From a checkpoint of a small image diffusion model: adamw at rate 0.0014.
Rows from block 3 of a small image diffusion model, named by matrix and row number. Rows with one number belong to one neuron. Each number is 128 + 24 x the weight over its row's rms, rounded and kept within 0 to 255. All counts start at 0. Numbers have three digits each. After the name is the row's rms in percent of the matrix's.
After each neuron's rows are labels from the 100 images, of 14976 (inputs lightly noised), where the neuron reaches its highest value: "responds to" is what is common among them. Only what is clearly more common there than usual is listed. The data: stained colorectal tissue patches (NCT-CRC-HE-100K). In brackets: how many of the 100, against the usual share in percent.
# fc1: MLP up (model.blocks.3.mlp.fc1.weight, 1152x192), inputs 0-191
# fc2: MLP down (model.blocks.3.mlp.fc2.weight, 192x1152, transposed), outputs 0-191

fc1.169 096:100135171159126152150163150142177174157095148148079196084133109127135119122114097105119198120110127091140083135158117109144115130103102133146109117152142142119155106106113152138143131145131112134137095101164093139094147099178124130121080180106108137139107126138128138148126102116123111089104134087134133079115141130135145108132141126106133130137157158108108122160127102099156107160166153137132148120072138105116130117160106125140127159129106175095088118142098134153128104117088103129126138138101129086150105136129161091125143178116093138114107106124139135105147143090114117156
fc2.169 076:142159101137163160123139116136133093131105063156098118151113117108117132142096177112173114126160114087172076140119116134124169138174151137147097107065094090098166132123131103093137144081131131140106125166140128129135118144173097174101139124098143145096109143173108151162114116151118091169070120129098124129151096138128105134158110121123133155152101125112123153143127134142122146116106168111158147151107136134156154103148158125132119131139151098117168119135167163137140133092119128118115149109173110121143135117157118143114152077146132105121153090129150155139120107101099135103
responds to: tissue: normal colon mucosa (61 vs 8.8)

fc1.397 098:150163143112128114124099150161141127137076117136115124143105119150120178138124123130126139107192123133103127141128157129155129158155118103120075086152124171095079134091164106126108140101148134115111127129118150150101142135102089100123184146137098157172115115161154158157136106069105149143130121139144132143146095126179119139175128131095131155110125119124136109133113110145153169099113096173161134086156088136104166132095143134134101120139136125127118120103136112073130131120108145131139130132089151136097119136091138085149151126071132094097094092121165122121125119121123078139
fc2.397 097:105135100115173101117119106096116122131103150121155131132147113140103137148157107154156116126143125141193148080124135129145121125141162109114129150144139132129125172124137111130166125122090173110098120119131118100182142094103168167165131125063089165156152102088124081117128133158132106127167149107115111160148141123141117096125120109150170138134121150157119133161093147112107133109122154089169150155086121139133136112092152091134124102070116165124117130140119122111126117139136112131166117125116143174111143122133115077112132162092112135093161122120101078131094078160125115164
responds to: tissue: smooth muscle (31 vs 13.3)

fc1.363 100:105107123109095143152140142106125173105168119120182126136119131140117065164130130142125152153125130141107156131122119144117169164155178104140161093150175120124108106135189133180123068152087118114124111149122116144125133097152120128140158171115124157140120086143166096113136121115102130142072157126118115109132107165116100111137138120131142124157071158112130103156146083142125136124116129146139170119134078169112122126148144121141130143134123130109113145090138142156110161142133157103126124111152134107136112118103088130167142087065139153123163139122121156116102111085151092109
fc2.363 118:177115150146135119100136122047149129160115127152184131131140109117130137119154187124130130145136118130156098160143108140130159190129157117119124127125134109144112145127107135105113118115172144136167116102178088152093166152133097133129124083107141138168128089110103123134108112113147096067142136105125122132083094125077134146101110115140131167161155177105077156130129129152113073155131150138124127133125166168126120119134095131138121089121131117102138103123139107166139129096110167149135141124155123114132148134098149163113165108085092107112156150145123110116111117127092150133
responds to: tissue: mucus (27 vs 9); tissue: normal colon mucosa (26 vs 8.8)

fc1.476 104:090136138126117120128151103137134112147132116107094150154119121122090108079130117088118124080168103167162113120087131104128158099123140097143137083121168143118115180140138125121167110113159117144131127143149110131182109152118108145136123152105094128161135151143083134093150121119158121137113134135117125108116134111128109179131094110100121112097103106079141139140171071108163124114127113105148102105110081158157081149138155073147095142127119175136129123091136142147117108135098119122099149179163126146111136134122140106117192100144117145116145107100110096116113175162126098136
fc2.476 092:127130139109107107143139157112111111159114151152127152073141109117074099098093107080131128090095112118207118126097172151105123152128154119109135103150152134128115145138086125123119103129083174144151112096159132082113148129178104120125112134135169108135137155133097120083108163124133161105127127141165142123114099098112167131132133122112100158126128100110144134154101140149113092114129111103160132152104142123117126116179096129132158176201123092135135139114125136117155096109137106135096123138144145138144151157136092180149107117076128138128164142139099137154138121133141104097
responds to: tissue: tumour epithelium (35 vs 14.9); tissue: lymphocytes (34 vs 11.2)

fc1.236 093:100087104126151133148096110167125153125186167139108110147100124135111168134176126107121133101149115151084109110149105137138108137126124145117148121088127074102136140091130127114119131139107122124116093079132152143120105130121100121122120142168135142101138117129089154111110092138100105060117108112154158150136176161155082058088137092089134103159144129123139135149107101096125147106118159147127093124111136110125125149196097151109106112142136118129116136145129158163150167093142134098135129139096139113105141128084142120129163108108119117104117153113155103106134149153093173146
fc2.236 081:141149083155112115103091143140120128148114123152120138149129149143123153135129092129154095111103116156139154106147105113103106157143103138114142110108176163136143151127095092180129101104161131122080142079148114112128111125159138115144133116151185124117081110123163103136114110150158100136116125147126119117118108165056210122074134085138136105091114122114114103099109133162127085145166138139149148149151146151145145112128132107147145096108178120094149139157109159145125125111123114141126120128152125139147119113136121164153121139127145087089081115145104104129142075082156131120
responds to: tissue: normal colon mucosa (45 vs 8.8)

fc1.24 121:104124110155157145131139177123124137143083131084117141133144156139124118134132156069140119132119122165170098121141089125126131145122165158135118113085115197095160091168139124176115088131104110093150132130118116158114120131123160129087126144157093144110107108119103130136102115134163117139113093086119146121119148130169178130146164132122120160141131124106096142124187139118118192079120163127103132133131135123164142158122117152111105165154083157137121163106157167110128143080122101129124124143102145120136123118146128122141090180118103144129082123116135096099086103127126142113
fc2.24 132:068156116124163141129129108100119153117131105153145155120125131114107130141123196078125118098185127157119138105149127095128128123132133139118146123092156134117168068101133105193141150152146107105120127130115116122111114119092097144115118113127139143100126124167095105176133144160126144121130147104132119127129112127157091129156156123120142091103155136190116155088111128101112072118167116145157094150145106123149128173202131099133091091105155128096135149118140110091107124140133126134129141150088146099137141121188130140141113114125147105108172143115081100117120113144116133143
responds to: tissue: tumour epithelium (40 vs 14.9)

fc1.143 087:103109142158107128141104169134107178170114111158134156098124168122088168132132135150107118114182151125146162105094134160142143142133103143107112137088153131123112185147126112146127120120125129183145107152120099084116155120164116160138124120142089139081175127103133121135134119127106128126144125149153102127132165124101154088107134083092127113118116157114120138108134144146145111082144156137144123124111115123139094164174131138121130094123119083126143126139121104117087150099144121112182110201103133125121096099124139162118123155103089159130089098111157113097132102139092142074
fc2.143 075:157138133135145157154122102093151148147143082141160119170151122127141142165134128182152120176115160153099117141133138125149140133172161113104114131110107140130123134141107129103146056150092106109111141124139131124117137118169116097106135113076155127101141079096151113128081162136126066198137139097119132129112087153126129146134108082146092124114139096145121156119138110133151086151138099153117149143156134106127148107120145114123143144193154139129152108146168122149096128133106135131151103127155162180121140161160132150135107101104101092105112140132115135118125097123150159082
responds to: tissue: debris (54 vs 11.2); tissue: smooth muscle (34 vs 13.3)

fc1.607 162:126120103196166098109143155138125153151125183100132144112159169122095135140107187082141128135153125124135126143147130155103119139133140126128099105120149066114115126150101110123149119111125120150165104136145119152123126205081145100106105160112101162123105119136165161102127106140131098127110147120122109137115162132111131104100137115152154105139134134114124137121140105150094120115147155084133125137120109114118106108155107112141129086198110138136142191124116125101122125117138116134114167140134126123117092143089151111108130165076125104218120125110094163156141146125152131125
fc2.607 202:111126147117117156100115125091142115131042149124150145114124139128098130166158186137132129145119143117143176067129104115129138123135129133130106133113119062153128097151130137135134151097127133145173122162146121117126101135078096142173158147113125151140125152141176116133110144122138134146061159134129124125130177094088179160152132119118115127139164118149128139105097137159141082120132105124127088131149140132137137136119121116132148132111163121132143124079143156099143144122111143132135141091201151112141132129159149166108144102101130160124101125114210137103113134100132133120
responds to: tissue: mucus (79 vs 9)

fc1.112 110:154108129084092151112136164132112125173149144102153123158081118116146102114155120096105105116118114108111159184102122125161131139134145131134097096131125131137123125099112128143120102158098136126188153079111113164146122179133118107112153131136134095083120137123159124117115122102196141145128110141123119126101110105127159089144138143112116116135133174121125169133103140125129140119118140169185106108099175098137122163179129137130152125139121139127165153172102130114165111087099143107117121092141143136132116109121129158153154145130135150137158110099194072157115159164093150143
fc2.112 110:122124193120157127115127099122131080094111132126148116113158150147131123161163127160132091129152157128108105113123156116093129151129113129129079145132120055130104153157142125127131088103108118143140132134109160135097148145156095082108149121133124110141148141148118109159131133107102150120148145177136124082129146132147129084156048131137105122138168137144093119144091102096145127116075147105089112149122103058135127124075102115127151114110150125130134153096130154092164130090120119129117140111148169116114135132137153154122133108093129092138096127108093123136141154115127094072
responds to: tissue: mucus (25 vs 9)

fc1.198 102:131099147140059129116172162130138130143103078142160148105108134147124151175146187105101128170118133152107110127129105153139201104128162101133137113118133124134134121112138092158149129129165138142150141098105108164194105146123108130140136112140154153180119139170153139147162165131116150167106100147138137116160133130078126119093123131088147146145141139129100120087129105099107116099123113119171092130123065144166147133166130123103125112128114162112146127145162146125087109107124136107114129110119115111157102136138118092134104138144119127158158112133091105143135166098132129174
fc2.198 085:100148173147085113074106126125106119117172151158146113118112128136117116119119100093130119113132132121107113073105097110116180113138154142113120125086140113090153097150211127167141152136139141101061142136119128145099115153083120144175113110089136139117160126121135117069115145124111104133077116141145113120116144114144122164184137138133152108126165136105125116124180130130118136134134156136109111130110105126148111122152150152118118141148116143161125114138153188106155126101099173127134134142102139122122145106144113081140135110159140120159149148112134135151123116074152166072
responds to: tissue: adipose tissue (30 vs 10.2)

fc1.755 108:114101123141140106115153124120129121151132169111176161145106145138109155139155158100122108145129139119127112135141123190131139114143159129149149094125124128123160144129161091131165123131108095148158107112125119151115099147162122117110155116113131121098125136129141162123170138138117154074119096158103124144133153122133096092087103136118158142137124139150138147106122149081122127090136127115158070134097111151137135102162136115183075092098131163132185130147148203136171133101142112070125103141152115110123105127077157105145135110117124123138126104134118103156159150135140148206
fc2.755 110:071120142127081132125110133138135157142092146132177124118149164133066147144100125092120141121123122141146135137126104094076117111116142113133124110122188042117172106087124143111133141144118121123097118146130146083120109149130136118169133149160156145126129130154133117130106159151106108176070130136135128113093138140089164166090153145127117144120175141183119120143149116138115090137136136123103122122144110126137130139162134139119139116080134130119055122115164133123154118111127147128128126121135138128133105073134116186131113109107138135075074126106166143112110129125155142126
responds to: tissue: normal colon mucosa (36 vs 8.8)

fc1.475 109:127118141074070132141125117128079155133149110153154130109123146145114138118134130123109117138109126152149153119119142103128095137141124127113160149110142121113105134114143113099156132123113137161162170161113147139193129113117131122181114142109144117124143124091142098158116180074135176130079132141136147123138117122112103114072130158095113146139161126127165117112148103079109138141103106128163132119146134116131130090127124147127109111112148120141103103107185117148113175101115142131101118118125146151124142118159137085152140081125110095056157159147045129138146186125121143106
fc2.475 132:135111143147124132156115118162129109126068120137163090162112155137144116127124184105122101130127128127158120074168166146128119115129142149122114140135139075139141156135128126112120140125193105142140113184108127150093136131113141138131125080110101162119120162120112108138146127144146138093043120097121104116126120129136183164108142124128090109109175121116119128113146132151146116126117117121079155133114129133168127163148101130139123158099159118114112099091111161153126127129136146143129139167182143105137142105068143188092131124099127131158144113123201138137114119130141136154
responds to: tissue: adipose tissue (36 vs 10.2)

fc1.366 109:130162105151177132128127143130072161109119150125119132103119128137113141136126110087094095124160129106160145108139132093142175136133144125131128110148137083129112117186134116109109115157166121118142155122159145145109111121117135089106087149136101124116075122148126155129126142099123116116111097114142097115130111135124135138128100114152123097133183103085117117120119108128119135154132150119146141123176113124124118120161119126137096084159120106174141086130194088100153114125156124106148129085089128130148095104138153105115127128101137125222159122095053129093142116127102164146
fc2.366 111:123154117141082178105085101136173168134125110123135113138109151113154130101137168154144137174123129137130123087125124111148135175166124159131137152131130111131160079116167124148104123120153178121127138154133133125163141126084138095151161105117089107151122156084132139108146150127134127129093129102134122118136121131132169141102131156124116149112180119107106100134116181099140133178115069151088126133125118156100119133144115135123127139054143104129149113124139154170111153108128149131124102134135101127107125102102145150135146099079128105059098124140160101086089113093127136152
responds to: tissue: mucus (33 vs 9)

fc1.466 085:159148137121115165168174099099168131093155112134101109150087128169121163122138143134109114134116168098123137128164141098158114160118113134139147130124116135144168145129148148078137120110118125160070107089173130160112188145147098091130182138140123128143101141175134122141099120122087083167164138130151152153103123132116134121140146128099118082106121115138155132166142118099095085126138128119119123134112112129116121126114113143164129166152163156144116152117094140159168099106185092103115142135125115110140148092087144113139129126123112116138135099135154135141153139177104080092
fc2.466 075:190151132167119110162177140106137137129126102171120086070130149136154116065112146170151139163148140129175149139113154079145137087135163121110141087110139154121147119123156121119140107134107133162103107129101143114117138127166136086111124135106137107136130102113127111113089125075146091115156149120103110136155095141107140158126121154120145158123128125141121164063139129158113127117189159141135147133137124135153162135105098105126129135077105134125087149120137155143121137172134146108137127111136118138124155087133150145147121152161142105079113101138067120136131091136086114115
responds to: tissue: tumour epithelium (69 vs 14.9)

fc1.452 088:117144152179126112072102137111120129150149149113135139101149090158126113113130110128135145127084132147163155143098116114100120161099133117096175144146186112146092109121173153150121137139104119167141146146164126187105098134156155121151116115123113144143127133119110129172142141093139105141100134125110175114155112120135103168126136173137160144139108112093114109156177134164147123147113152137118144118159113094105175098121065136131102103133136170127112115141154073164132155148113132130155138129124137116176111134156098141135150107130145149172121104089080141124118106171131099156
fc2.452 086:113126133116069173176120105114150085129116151110149118140147134111099153125126134098102163144155143142132190099127128137100135130120165186138145127151106143098172129167130117115181150109095059123120103119192107105126121112125112130159141112123142103152093128103130111124118139135141130122086123097125119109134145141152152131108117123168146155107104172093145100135083086129113116150131151152087129078170132080110111160146112100134133120126149168086151131101142141126150123102145138157116097111128123142137103130137141146103135147125144177125105074157110134106100151135097103124
responds to: tissue: lymphocytes (54 vs 11.2)

fc1.691 089:084133104135114136191130185123151157125124141091142145137084125130154126113124127104131143128086152120123135126120093148153163152110140143121105101105104089105130130196185164155148118094112124139112109116103117143132114171121091159119079120139103092136121130141169135145153115114091141132127090101133129130116111125120078073124123126145166103123137138108119142113151057125165124145115113109154155109133130090102105096168148140135113113186145144173131145105139162120101147141185125124126132103146142150122106088085096112123136116096119125169115134131131127131152134112160094135
fc2.691 093:143152145134071175162155179133109134126152190151147070098137123126120140106119142160140127186108131127136132101121133139116145086148138153128090106110155159089127176130079153121085148115150107156113136147151114107129117123111127098110137136112103128129119116105144130160120112104138124119162135151151135153165160146117150102132118112131140116135133098109131149122126142116112141163135138139127103091107140141123102130091118129118121114204114100177112152147114181131080125121135114125110150125105100182139134117154118101086119117105134118092192122105077083107163113141091145132
responds to: tissue: tumour epithelium (55 vs 14.9); tissue: mucus (29 vs 9)

fc1.621 096:121130133093134132118128093140089153121120117101136126107140125125095117067123125159134097106117130128141102116109144129159106119152123161111133086117167136167174153162148095092123150139100122132143160160145134134098161152103156153162121128143115108161088144159122157087119120075115141143115180102130160110146144140108128130144152158090110143138084122126103137157093123169091145147137077139135105102097150123142141133092119105140139159107129166145139135141181111139172150146160118150124151123074169108160134082113133135115140153130130166173152122137121146161130146069149106093
fc2.621 075:150128145141134085085136092132102125090101098117138133119130109121124109138098128109180144118144112138166128088182143161163140110105136106106103118119136111155145140149133140164188134070139123101086143125125138102122104116162180117137151187136120152100134136140139101172127128145137134109149126148103121146115160137105141130138134154113141052156117103132162095162150113122150114086128108152136183126131129127165138140110109133123145140156168108161130132140096155088103110107109130153114155110127133113126165153150140113149097163105144110129154127138046122084129107150159125116
responds to: tissue: adipose tissue (55 vs 10.2)

fc1.230 129:156136110134115109104106097142108161122082185130132137122123132123127143126150169163140119115155117106151134169123098116109093119156124124136170121097123129114098098116115106098126123110132126139141150181119112157154115147100135143185104117116124168126126132120190119131115173128116143098066078140132090114088116108111085154147129129155138128117139135095119134159095185132136117167119077119112160118130155147128132120133134110097143172171130172116120108135137111163127125110137101137084104152115115107131168122230099110146145117119139145157127116097127125114137154109130134159
fc2.230 156:204101133120145155121126117145149107137156088131115099105130129114144104147114093119143110154139128127069122079121154135116116191130129129122100132113124134103141107129189130124146147144182134114139127143131117155133135131093156151087115082110172132129126133117171145144144125140105130130093131076121109132115128104117206149111127124159118122129163139088152120160117061138152132107169110140126119106124095104158132125087127125127131167064142106125131108117118161137116130157131162137122124157152116124120138100059136102137138128130143084104093136147160098120089115101125161133
responds to: tissue: lymphocytes (86 vs 11.2)

fc1.336 089:153138146149093109128125130139119158133137117114162141081115153139136132102121119137145118098127104149145094135128124119104143140124126137107145169132119158108099142144171081141190095172166065154158143112164141104112114091138173160128124126152115163141151124114106139120141129099148109168104083102127135117119127155145172109165120136165160078137091118127145153097176093156101138101132139096101080107071134109157097175116131096141121116087137164129099160097137112107122126123098121132142107110162099091137126103174139122126176129103141118137128141114113128126130150141122149166
fc2.336 077:171154116122127124126138148130134122130163143138144143108086128163165156118153118132122135100049131126152141155136072117120138135126094159148122129172097163136150100123104089114096098115151144153143142160099148084137113127127178120142143147155122102110111115151145102136104126145159170149107129130099100174132170126165105120110114121082123149126132098121131140128128135106087102112119123117162114121093160063138144118175167105150153147134085118123141111140120093135124127149107102125126100164114181118132100142137161138162148098128135149103111127115167175089145107103133078158
responds to: tissue: adipose tissue (40 vs 10.2)

fc1.369 104:097119081124129125162114166162134164139113134136143117134096104132137128064148129084148101136101114077136119173167176155138109125139110135132109123117154141138126144103149125115149124115118116130129102114113127122132154113148167136117135158127120127134150126144125118153143108101118153102086108129145128101154164112150098133139135114098151163182129116138114107075082105167110109101116140107160149124124127107151079138146179176136144114141152116131190150127139160091139162144111144119115100077098113115141140088119103097132130142155121144117181164103150130102152051118118091144
fc2.369 099:129135106092123183114113120110123127095113145079154147121137123151132128150131122109105160135112139164121171103129127122074107129099151125135123096076105187113170158113155156160144130103083143101131107151168086126083090129108104105154142094134122158126140094102138173126129077131131113131111123166121137119136097077112127070115126129137130094155086155141154081125110177124131105147156120139140128114104130117141138165153139156097107102117103157108159154143107108117112126111117106108157170154126110101125135130128133142177112085142141098078118103115087115107137133118145115120
responds to: tissue: normal colon mucosa (38 vs 8.8)

fc1.508 094:089162130106103121102120132133138144133109103140082127103109082107115098146152138130126130126117143129127151098111110086162139160060141147155167129149107132172149161162128152129149105137113093132142119118113172105152137140099136186185147167149106117120100115145165143092121159101123168163094141139116091103128129105142138133129168137116091140129120085116127119118173151128104128134147129112173130165116130147142098117093135133103174116153115138094138138152156114137097112085152148143161123147118156105176110103096164084104116117163097132159133123156106087104144139155099112125
fc2.508 074:089097162104107138091143102116161122140090109119127108169140116117121130137152132121134127163100124141096121112135089093115112130125156082130139181175161100112118128165106141162132112126086130155113135141172118086132122120104143151149078127141157126128112168136094100123135141154092142113148121127133144146114115168104152179089133133103119140105151126125131106107101096130124116164111107197106121116136116134147109176112123138128144137109149135118123151110115146182122114108107183140091107140171158103175124151101152173090126091161096118118121131114162139113130108105130177171
responds to: tissue: adipose tissue (36 vs 10.2)

fc1.680 091:116118114167124097151100111140138112129150129093106120123188178155143122115117137113071144116155142147169145132160151113108120157164098129115108115151118115082147145141170103144119142064088115131148147137123103140131108215102164130104100101120120140085151138098148173117104117143161136128110144154154152102125154124157136107114105136145166091137114107089109139126117148156093136115126118088124138134107109101108136150146087117138101101142146152094110163096123146103124147087137086133099145144106119144103126115128110168129139164103140141123111150138106122088177165126140168143
fc2.680 087:112160113176108135104120158138140121154107147139106145150134126117118125141091078108119158107152126140144166127138112103089126181125143102146105108149143105162154069127098116110113177111114161138086179102104125123082109119090148158162109119120155137156126136142101127113125099138137121110090138126133144133111125109188168156124154113126133105125156165131165101103128144100139109111153141176137086163193102139154121106149147114124124158095162092142138126116141065125113124115131119136163104120097148096159092132147117136141103154112123106152125140105153130102127070111105146154
responds to: tissue: normal colon mucosa (31 vs 8.8)

fc1.531 090:130130153159116124070126134138109121140162147143113127153183080124118144125133121125128124133100099109117130135118117153140110119119102124163108116143167119141115136162148154124108146166143122113157118059175094148109126095142092129120130081132112153105111134116132131102132090097130118175090128120146109140109176109100141122072120139158165145089103123172099137138141103126100134085092130158141122134164151087136114159170134155093176164140103169151122137121125109134092126127119098098129127119160158127139143092070138122130128142103143148159126112125090088148115146105155191125
fc2.531 081:109122174130135148115129112120093179160100164134145145145132137090155149137075125158120165138141126158092166118117121117126141125126163147130127134108125075104126096173155159139116121140140144092084134182143104116142120120151150085148121109126103101147150140114107138142104098121110142162112111149102124143147119131122112090135105131125110107192123098150116110151141155132167115045161129116118095130128170105101117130123148152141124109179123135096150154150128141101110122119126107131129171110165146137137150073188138104114112105120134086090122148117087152137105085128147155122
responds to: tissue: mucus (46 vs 9)

fc1.309 107:104145117094169120119118133085105123140126176087118146078128136146125112142153156109138145114155165120152109116175121184111149123126144124133109130151136096165112182163128122112139145128144113128117155117089116110131161117138184107107158147138113192122134128160151151120160128118080105154082129091106125126119142112103119148123123128099138141140146136134087142143149064121162141140098119118100146121142176147110146103143120143152096138133101148174091111111126110099102193090110113115118124116113077111137123127115130095139156146106112128179125137102125126143103175073142128129
fc2.309 105:103102157134090167139120138083148143152163074132142135152133156135135133099104141120129152172131145132151108116145166114147109129092135131143080119141112156121155132147136129128119093126091094109138125084133114142121125133129138097101127101048106105136128155110130121097130155111128174108166165094110115128082161119141136174123111167115141147115140132146128093130102207113161125125149145158122097099106132142153126102188124134119129104089115136162162113153107107123101135084085118148146126130146107135137135125113124134109134107096127126161125093099186111090121107120174163137
responds to: tissue: mucus (39 vs 9)

fc1.109 092:124089121091080193143160125152129165137158160117114140130148162122181139125151117127128118101143141088094122126169129163162115145138122098123100081107151106131157077147159119151122161137121116150109125106094126121152160160076129140090141150135134174101100125142076147132167123125087115133120161100172120109109150133128173137087116124088148139177089123137106132150083100118086153115136088104115115125118141116107127089100132147148116118118100141137114167123090114125106113120131161097110125123109136123149117144110103131141134118110098140111081124171120167102105137122156120152
fc2.109 088:173125114145125123144123118107148146169108183134136136116099082147143103061118146093117151110156134146186117160146127117143105103107144114157151169097103172125144154113154139112155171113135148110125141108133129088107150111084097166130121119127085147161112133125105118145098142171152113068137106134135165124117158130106135120103087091103130157156136150107132113176137164121108123130175115135110158128185117126126129121135193124125092129132127124138130127140133115139104118113111172147144117068147132145113109097135117107120121176142168108137143113133165101097112131159166116126
responds to: tissue: normal colon mucosa (33 vs 8.8)

fc1.145 096:156110125144135126142138102118124169136149150151115149145117140126149110151137066136105102130128074121143104138150110141132127163143092127046108127083161110096149145129132153115161096146133137143145170151141049136120114117136110103120153119126162122145102083147131097084101145109098105159123104135178156134127114117127156140146130092128130131103105091156134131154117124133149133102110104133081107115099090151101151126125155114124125186111124117130132161117104077096132118093125130169136134165119104113103117125139106124098073135168152134136087129101136152099068130128118143131
fc2.145 080:134128116109120124137134137168139079107165133181134098127122092133118141107122164146139147140119145154149107188112131157118138100166103094181171078115119080085141111089162137122130161137133165143172139126117098116143120141129157134129123133118194084156140119130110139122119147131121118108144126105102151134144177162188073143137117114140158143137129127165131156086112117136115122088122148150158123134161102144162132099110152147102085102148145147170149105112136162137156130110104125156124117122125120137127102120113128115142119118166094158120099133136079148154091181113112106120
responds to: tissue: mucus (29 vs 9)

fc1.171 084:199098102100143109139148107119165085091123155107114161128116075110125121109108098132141119111128129150129129137174114113107160117095123113123097132098127119134133136164166159114124151115084083143128106087142087110154098175178123126125144095107160150173078107136136149119142143175152142128129131140154089130114121136123102136129117141166149114121116119126115149096113089152147157136125088167160163124127131095120103078117085142093105135131105137150099160145159163147131125126151079133135124152106117139109121129109088148122157141110147127110085138133124147146163152133135067096
fc2.171 080:156100089121133098142135103114117155148119114124084113106109162116162131120152142162148166124076106121139137105144189115095119090094098134140148095135164156131134148103111118083134148108125146133139134108103136130130106101166152119104131107126096115165117115138101164115122150078159099164158124158102144126163129108072151110153156128183134100145121158172110124148143149154107123130163155124095112094126132131129138094115154124139125044138131132158127114131147176173143130150109166134095144126118113128127141165132147132124146165142165164101166174118142132124137110158102112138
responds to: tissue: tumour epithelium (80 vs 14.9)

fc1.362 091:178160147151106113116116110107124122125137132126183107149137108148136104132154143134158124091163112081104118152139140147095104146128128152083145106148114141134150110120088091128107156098135132113108131136134158155105100168112111124140130137154113161140098125112087175101134160124109104095116066188159097162161143131123099164142092151159102115165139147111138101094119140145150131090150156088091097136088136100153136162188184100161113142113141133152129104138090102118168159122125165118144138132139119127127152150133149141124134117120137163153086123139138111158125141123133166135
fc2.362 085:130157118136115126136137092049124121127150073148150134153114122151098134121153152097107167124128139099109140151082147134126142126113114108132147136133128098150161157135090124118095126097124170146188129081161124119114153106118094121142122125101144141153127132138134120125127145149131160117188113111127162138103108173102203146084165128133102146128144129124144114109129198119091163153109151123155135129122125166113134124156145128094155177112158139140104111109122095110125135172123136114156120150111126108134105130101129154113137094078120106098139138062120111135133081150116127151
responds to: tissue: tumour epithelium (35 vs 14.9)

fc1.631 091:129108094131126107100167201138122149147085104137134150154115131116119120126150106069124127110137147139110094104100099121156134109096128133156120120112154114160137111128148104113124097153082106106091138142109167130118147111147137088148132121138141170096099127133123134165158127135100137166121081128132107116143139127176130127133127121079112133123155159117087103106123161121107156136121121105116118143154129113131146121090087163136162151122108091142174147155124120124150092111125134118127108121164114141133136136203167087166064125111092144101133099124147082113113132180119082106
fc2.631 088:173119103117166124165164137153139150122082126107129137097129124112108147130103115184083090097143117142103126107116122133151126125129125157155121152116100154128101195149131112176129128141104123124152142144161089122152145150126149187160113125073191138120122122124117132149110106127123104118160107079131134119129176133083104138154085109169133112149121109135093124148170087135120125127188119091170120155128142177121135141127134141114087125159100162156144138135112136166132112102110146119094131155171139113111148112135127124079153132096103127154134165121139113149115152144125146109
responds to: tissue: lymphocytes (79 vs 11.2)

fc1.736 089:097169142165099148137156124141101145112113103116117108100083119132112129141118148112110109170135100173176131139127098142163152142164113124140103085159139137122129121148119109139147134102103153112086093102171185152128102072108162149115117118101108143164137098173160123119162117134168107113113128138159159086134091125173112103107112120143132133105133065099131109119137084116127107109084155140126129119128161121140125109091109096093139169095136154104159122160141109107136150130142092136121109112134125140129159099153158155162111188144150119133113155097158112115134131115093117126
fc2.736 067:130107125105139082147156108149136101095105173130107147161107139104112139128105120083136079156112132115135107141146139117119110126097105121120119123156111109185082136159072098103109134086143151102080150156094177129125123147089118148121092155143084138142095184148106152102124105149147136141128121140149110135132163115134141095131156142126112132127148134170132129093117163071140123126095135146112150163149110139118135102110150113123140125168158126107093131071100158086132127126137143145147114084160102120087145121171119134125126146138120138173137118117129119142146184171152094116
responds to: tissue: smooth muscle (56 vs 13.3); tissue: debris (40 vs 11.2)

fc1.136 076:103094141104143187162126123140084160148146149146114103131110155127148122142148107153112116145139119114150123148130096147178142151089087133163163114115111118171146125143120112136113079144118153119113144121148115138130110124094080082139144109143129110131104123105135131162149141083136105183103150138146195151135127129099122150124110102134099160107091146146119115128094139085132117155116137124136099100099122128134128147122157139139078176109106119118141124121152142037112132110150061150120115138126152131103116087160112139188138165129143133132124137125136122149089117118109164110
fc2.136 073:172137106192122135100149138149152143119099161130180121114128150144195137117110162153152138142168115132171120120102135127165136153169125095147160179132197100166142126139125159135121115143163157146141135134145125167128120160092132153130144151076101131125148115187167139135115120132085105067116163110115136115088129124103117107115144120132128093133120109160123102135165123136137116116147103132119102124125118141138112102098103120163104126159093148156189164118110127125123132118098119101125124111097128136102100151139155111162114123115119131123114156165072100136121151123095122136
responds to: tissue: adipose tissue (42 vs 10.2)

fc1.498 094:128153168169174161175131150162122094143164087141131142149116131140134113153164155116154130131114116126138118142153170143159119132141147113117108081097118045107135131143137130143138146169118157125124092109121129150139101124144142127126110127119129131095122148096164142119104139151152122156105096096123147136151141128136124162137145142110122162106097111102143116128085089144149183141123110124140127130139161137160100104117166135145095112060100161082158165122172110122106155135176152135122102106146121099136105092107140087137133146123131138174133089111115165163167115093121141157
fc2.498 081:062096095145123122113146128093139101141117127079146123121126120152118114114115117074114139130122117161060093123122115148111142108135143094113141131147139158153110092147138147109114119107144113140109107164120106159144112097090120132117144167118112120086130102120158135142124093114154131125040115159148174119116151198146136126114140155158087065132106141164140132162124156161182139127161163132130162142135129118133129162138132125123102136133110103166126147108119097133128182105140157127138097099128102113147138110083140130166129106105132144140108097146132170111142126123137164106
responds to: tissue: adipose tissue (35 vs 10.2); tissue: smooth muscle (34 vs 13.3)

fc1.140 116:145109143077098147122071142147093148170092132129181121126123116096128138130154107130151124156165140116083139082113161101151141141130126145170133094106136111176153192144168132130112164128109146127064163130116112128133154130150106154122189154112145103155123147151085106084154157102117146127124149133129152128115107114100077124085111132153126138136127141143124115151161122142129105153132113107146145112164146180089112118119161135098106100144113110090119100134138140108096109122149131140128140104122142115099126119120121084106147155092148140135133097130120144171141186114148119154
fc2.140 111:125121154176079145111154131119096098119098127147151125063130134142129120121121139131159167149116112130088067136096118161148111138131121111137127133133165117102126126138197113095101133134146141124120155191122138111148140135142097113075122151131116122124141120115063149134127147110119102185154106137132136124130132189135143153115151116114104160120158135136107134122129110161133112087140115149139184111133141092099132168125128142129140079158130130142164128111100158080135114155137171143107144141150132098123123147142147110140143104134131085106201149126113088142139118128098154177
responds to: tissue: tumour epithelium (44 vs 14.9)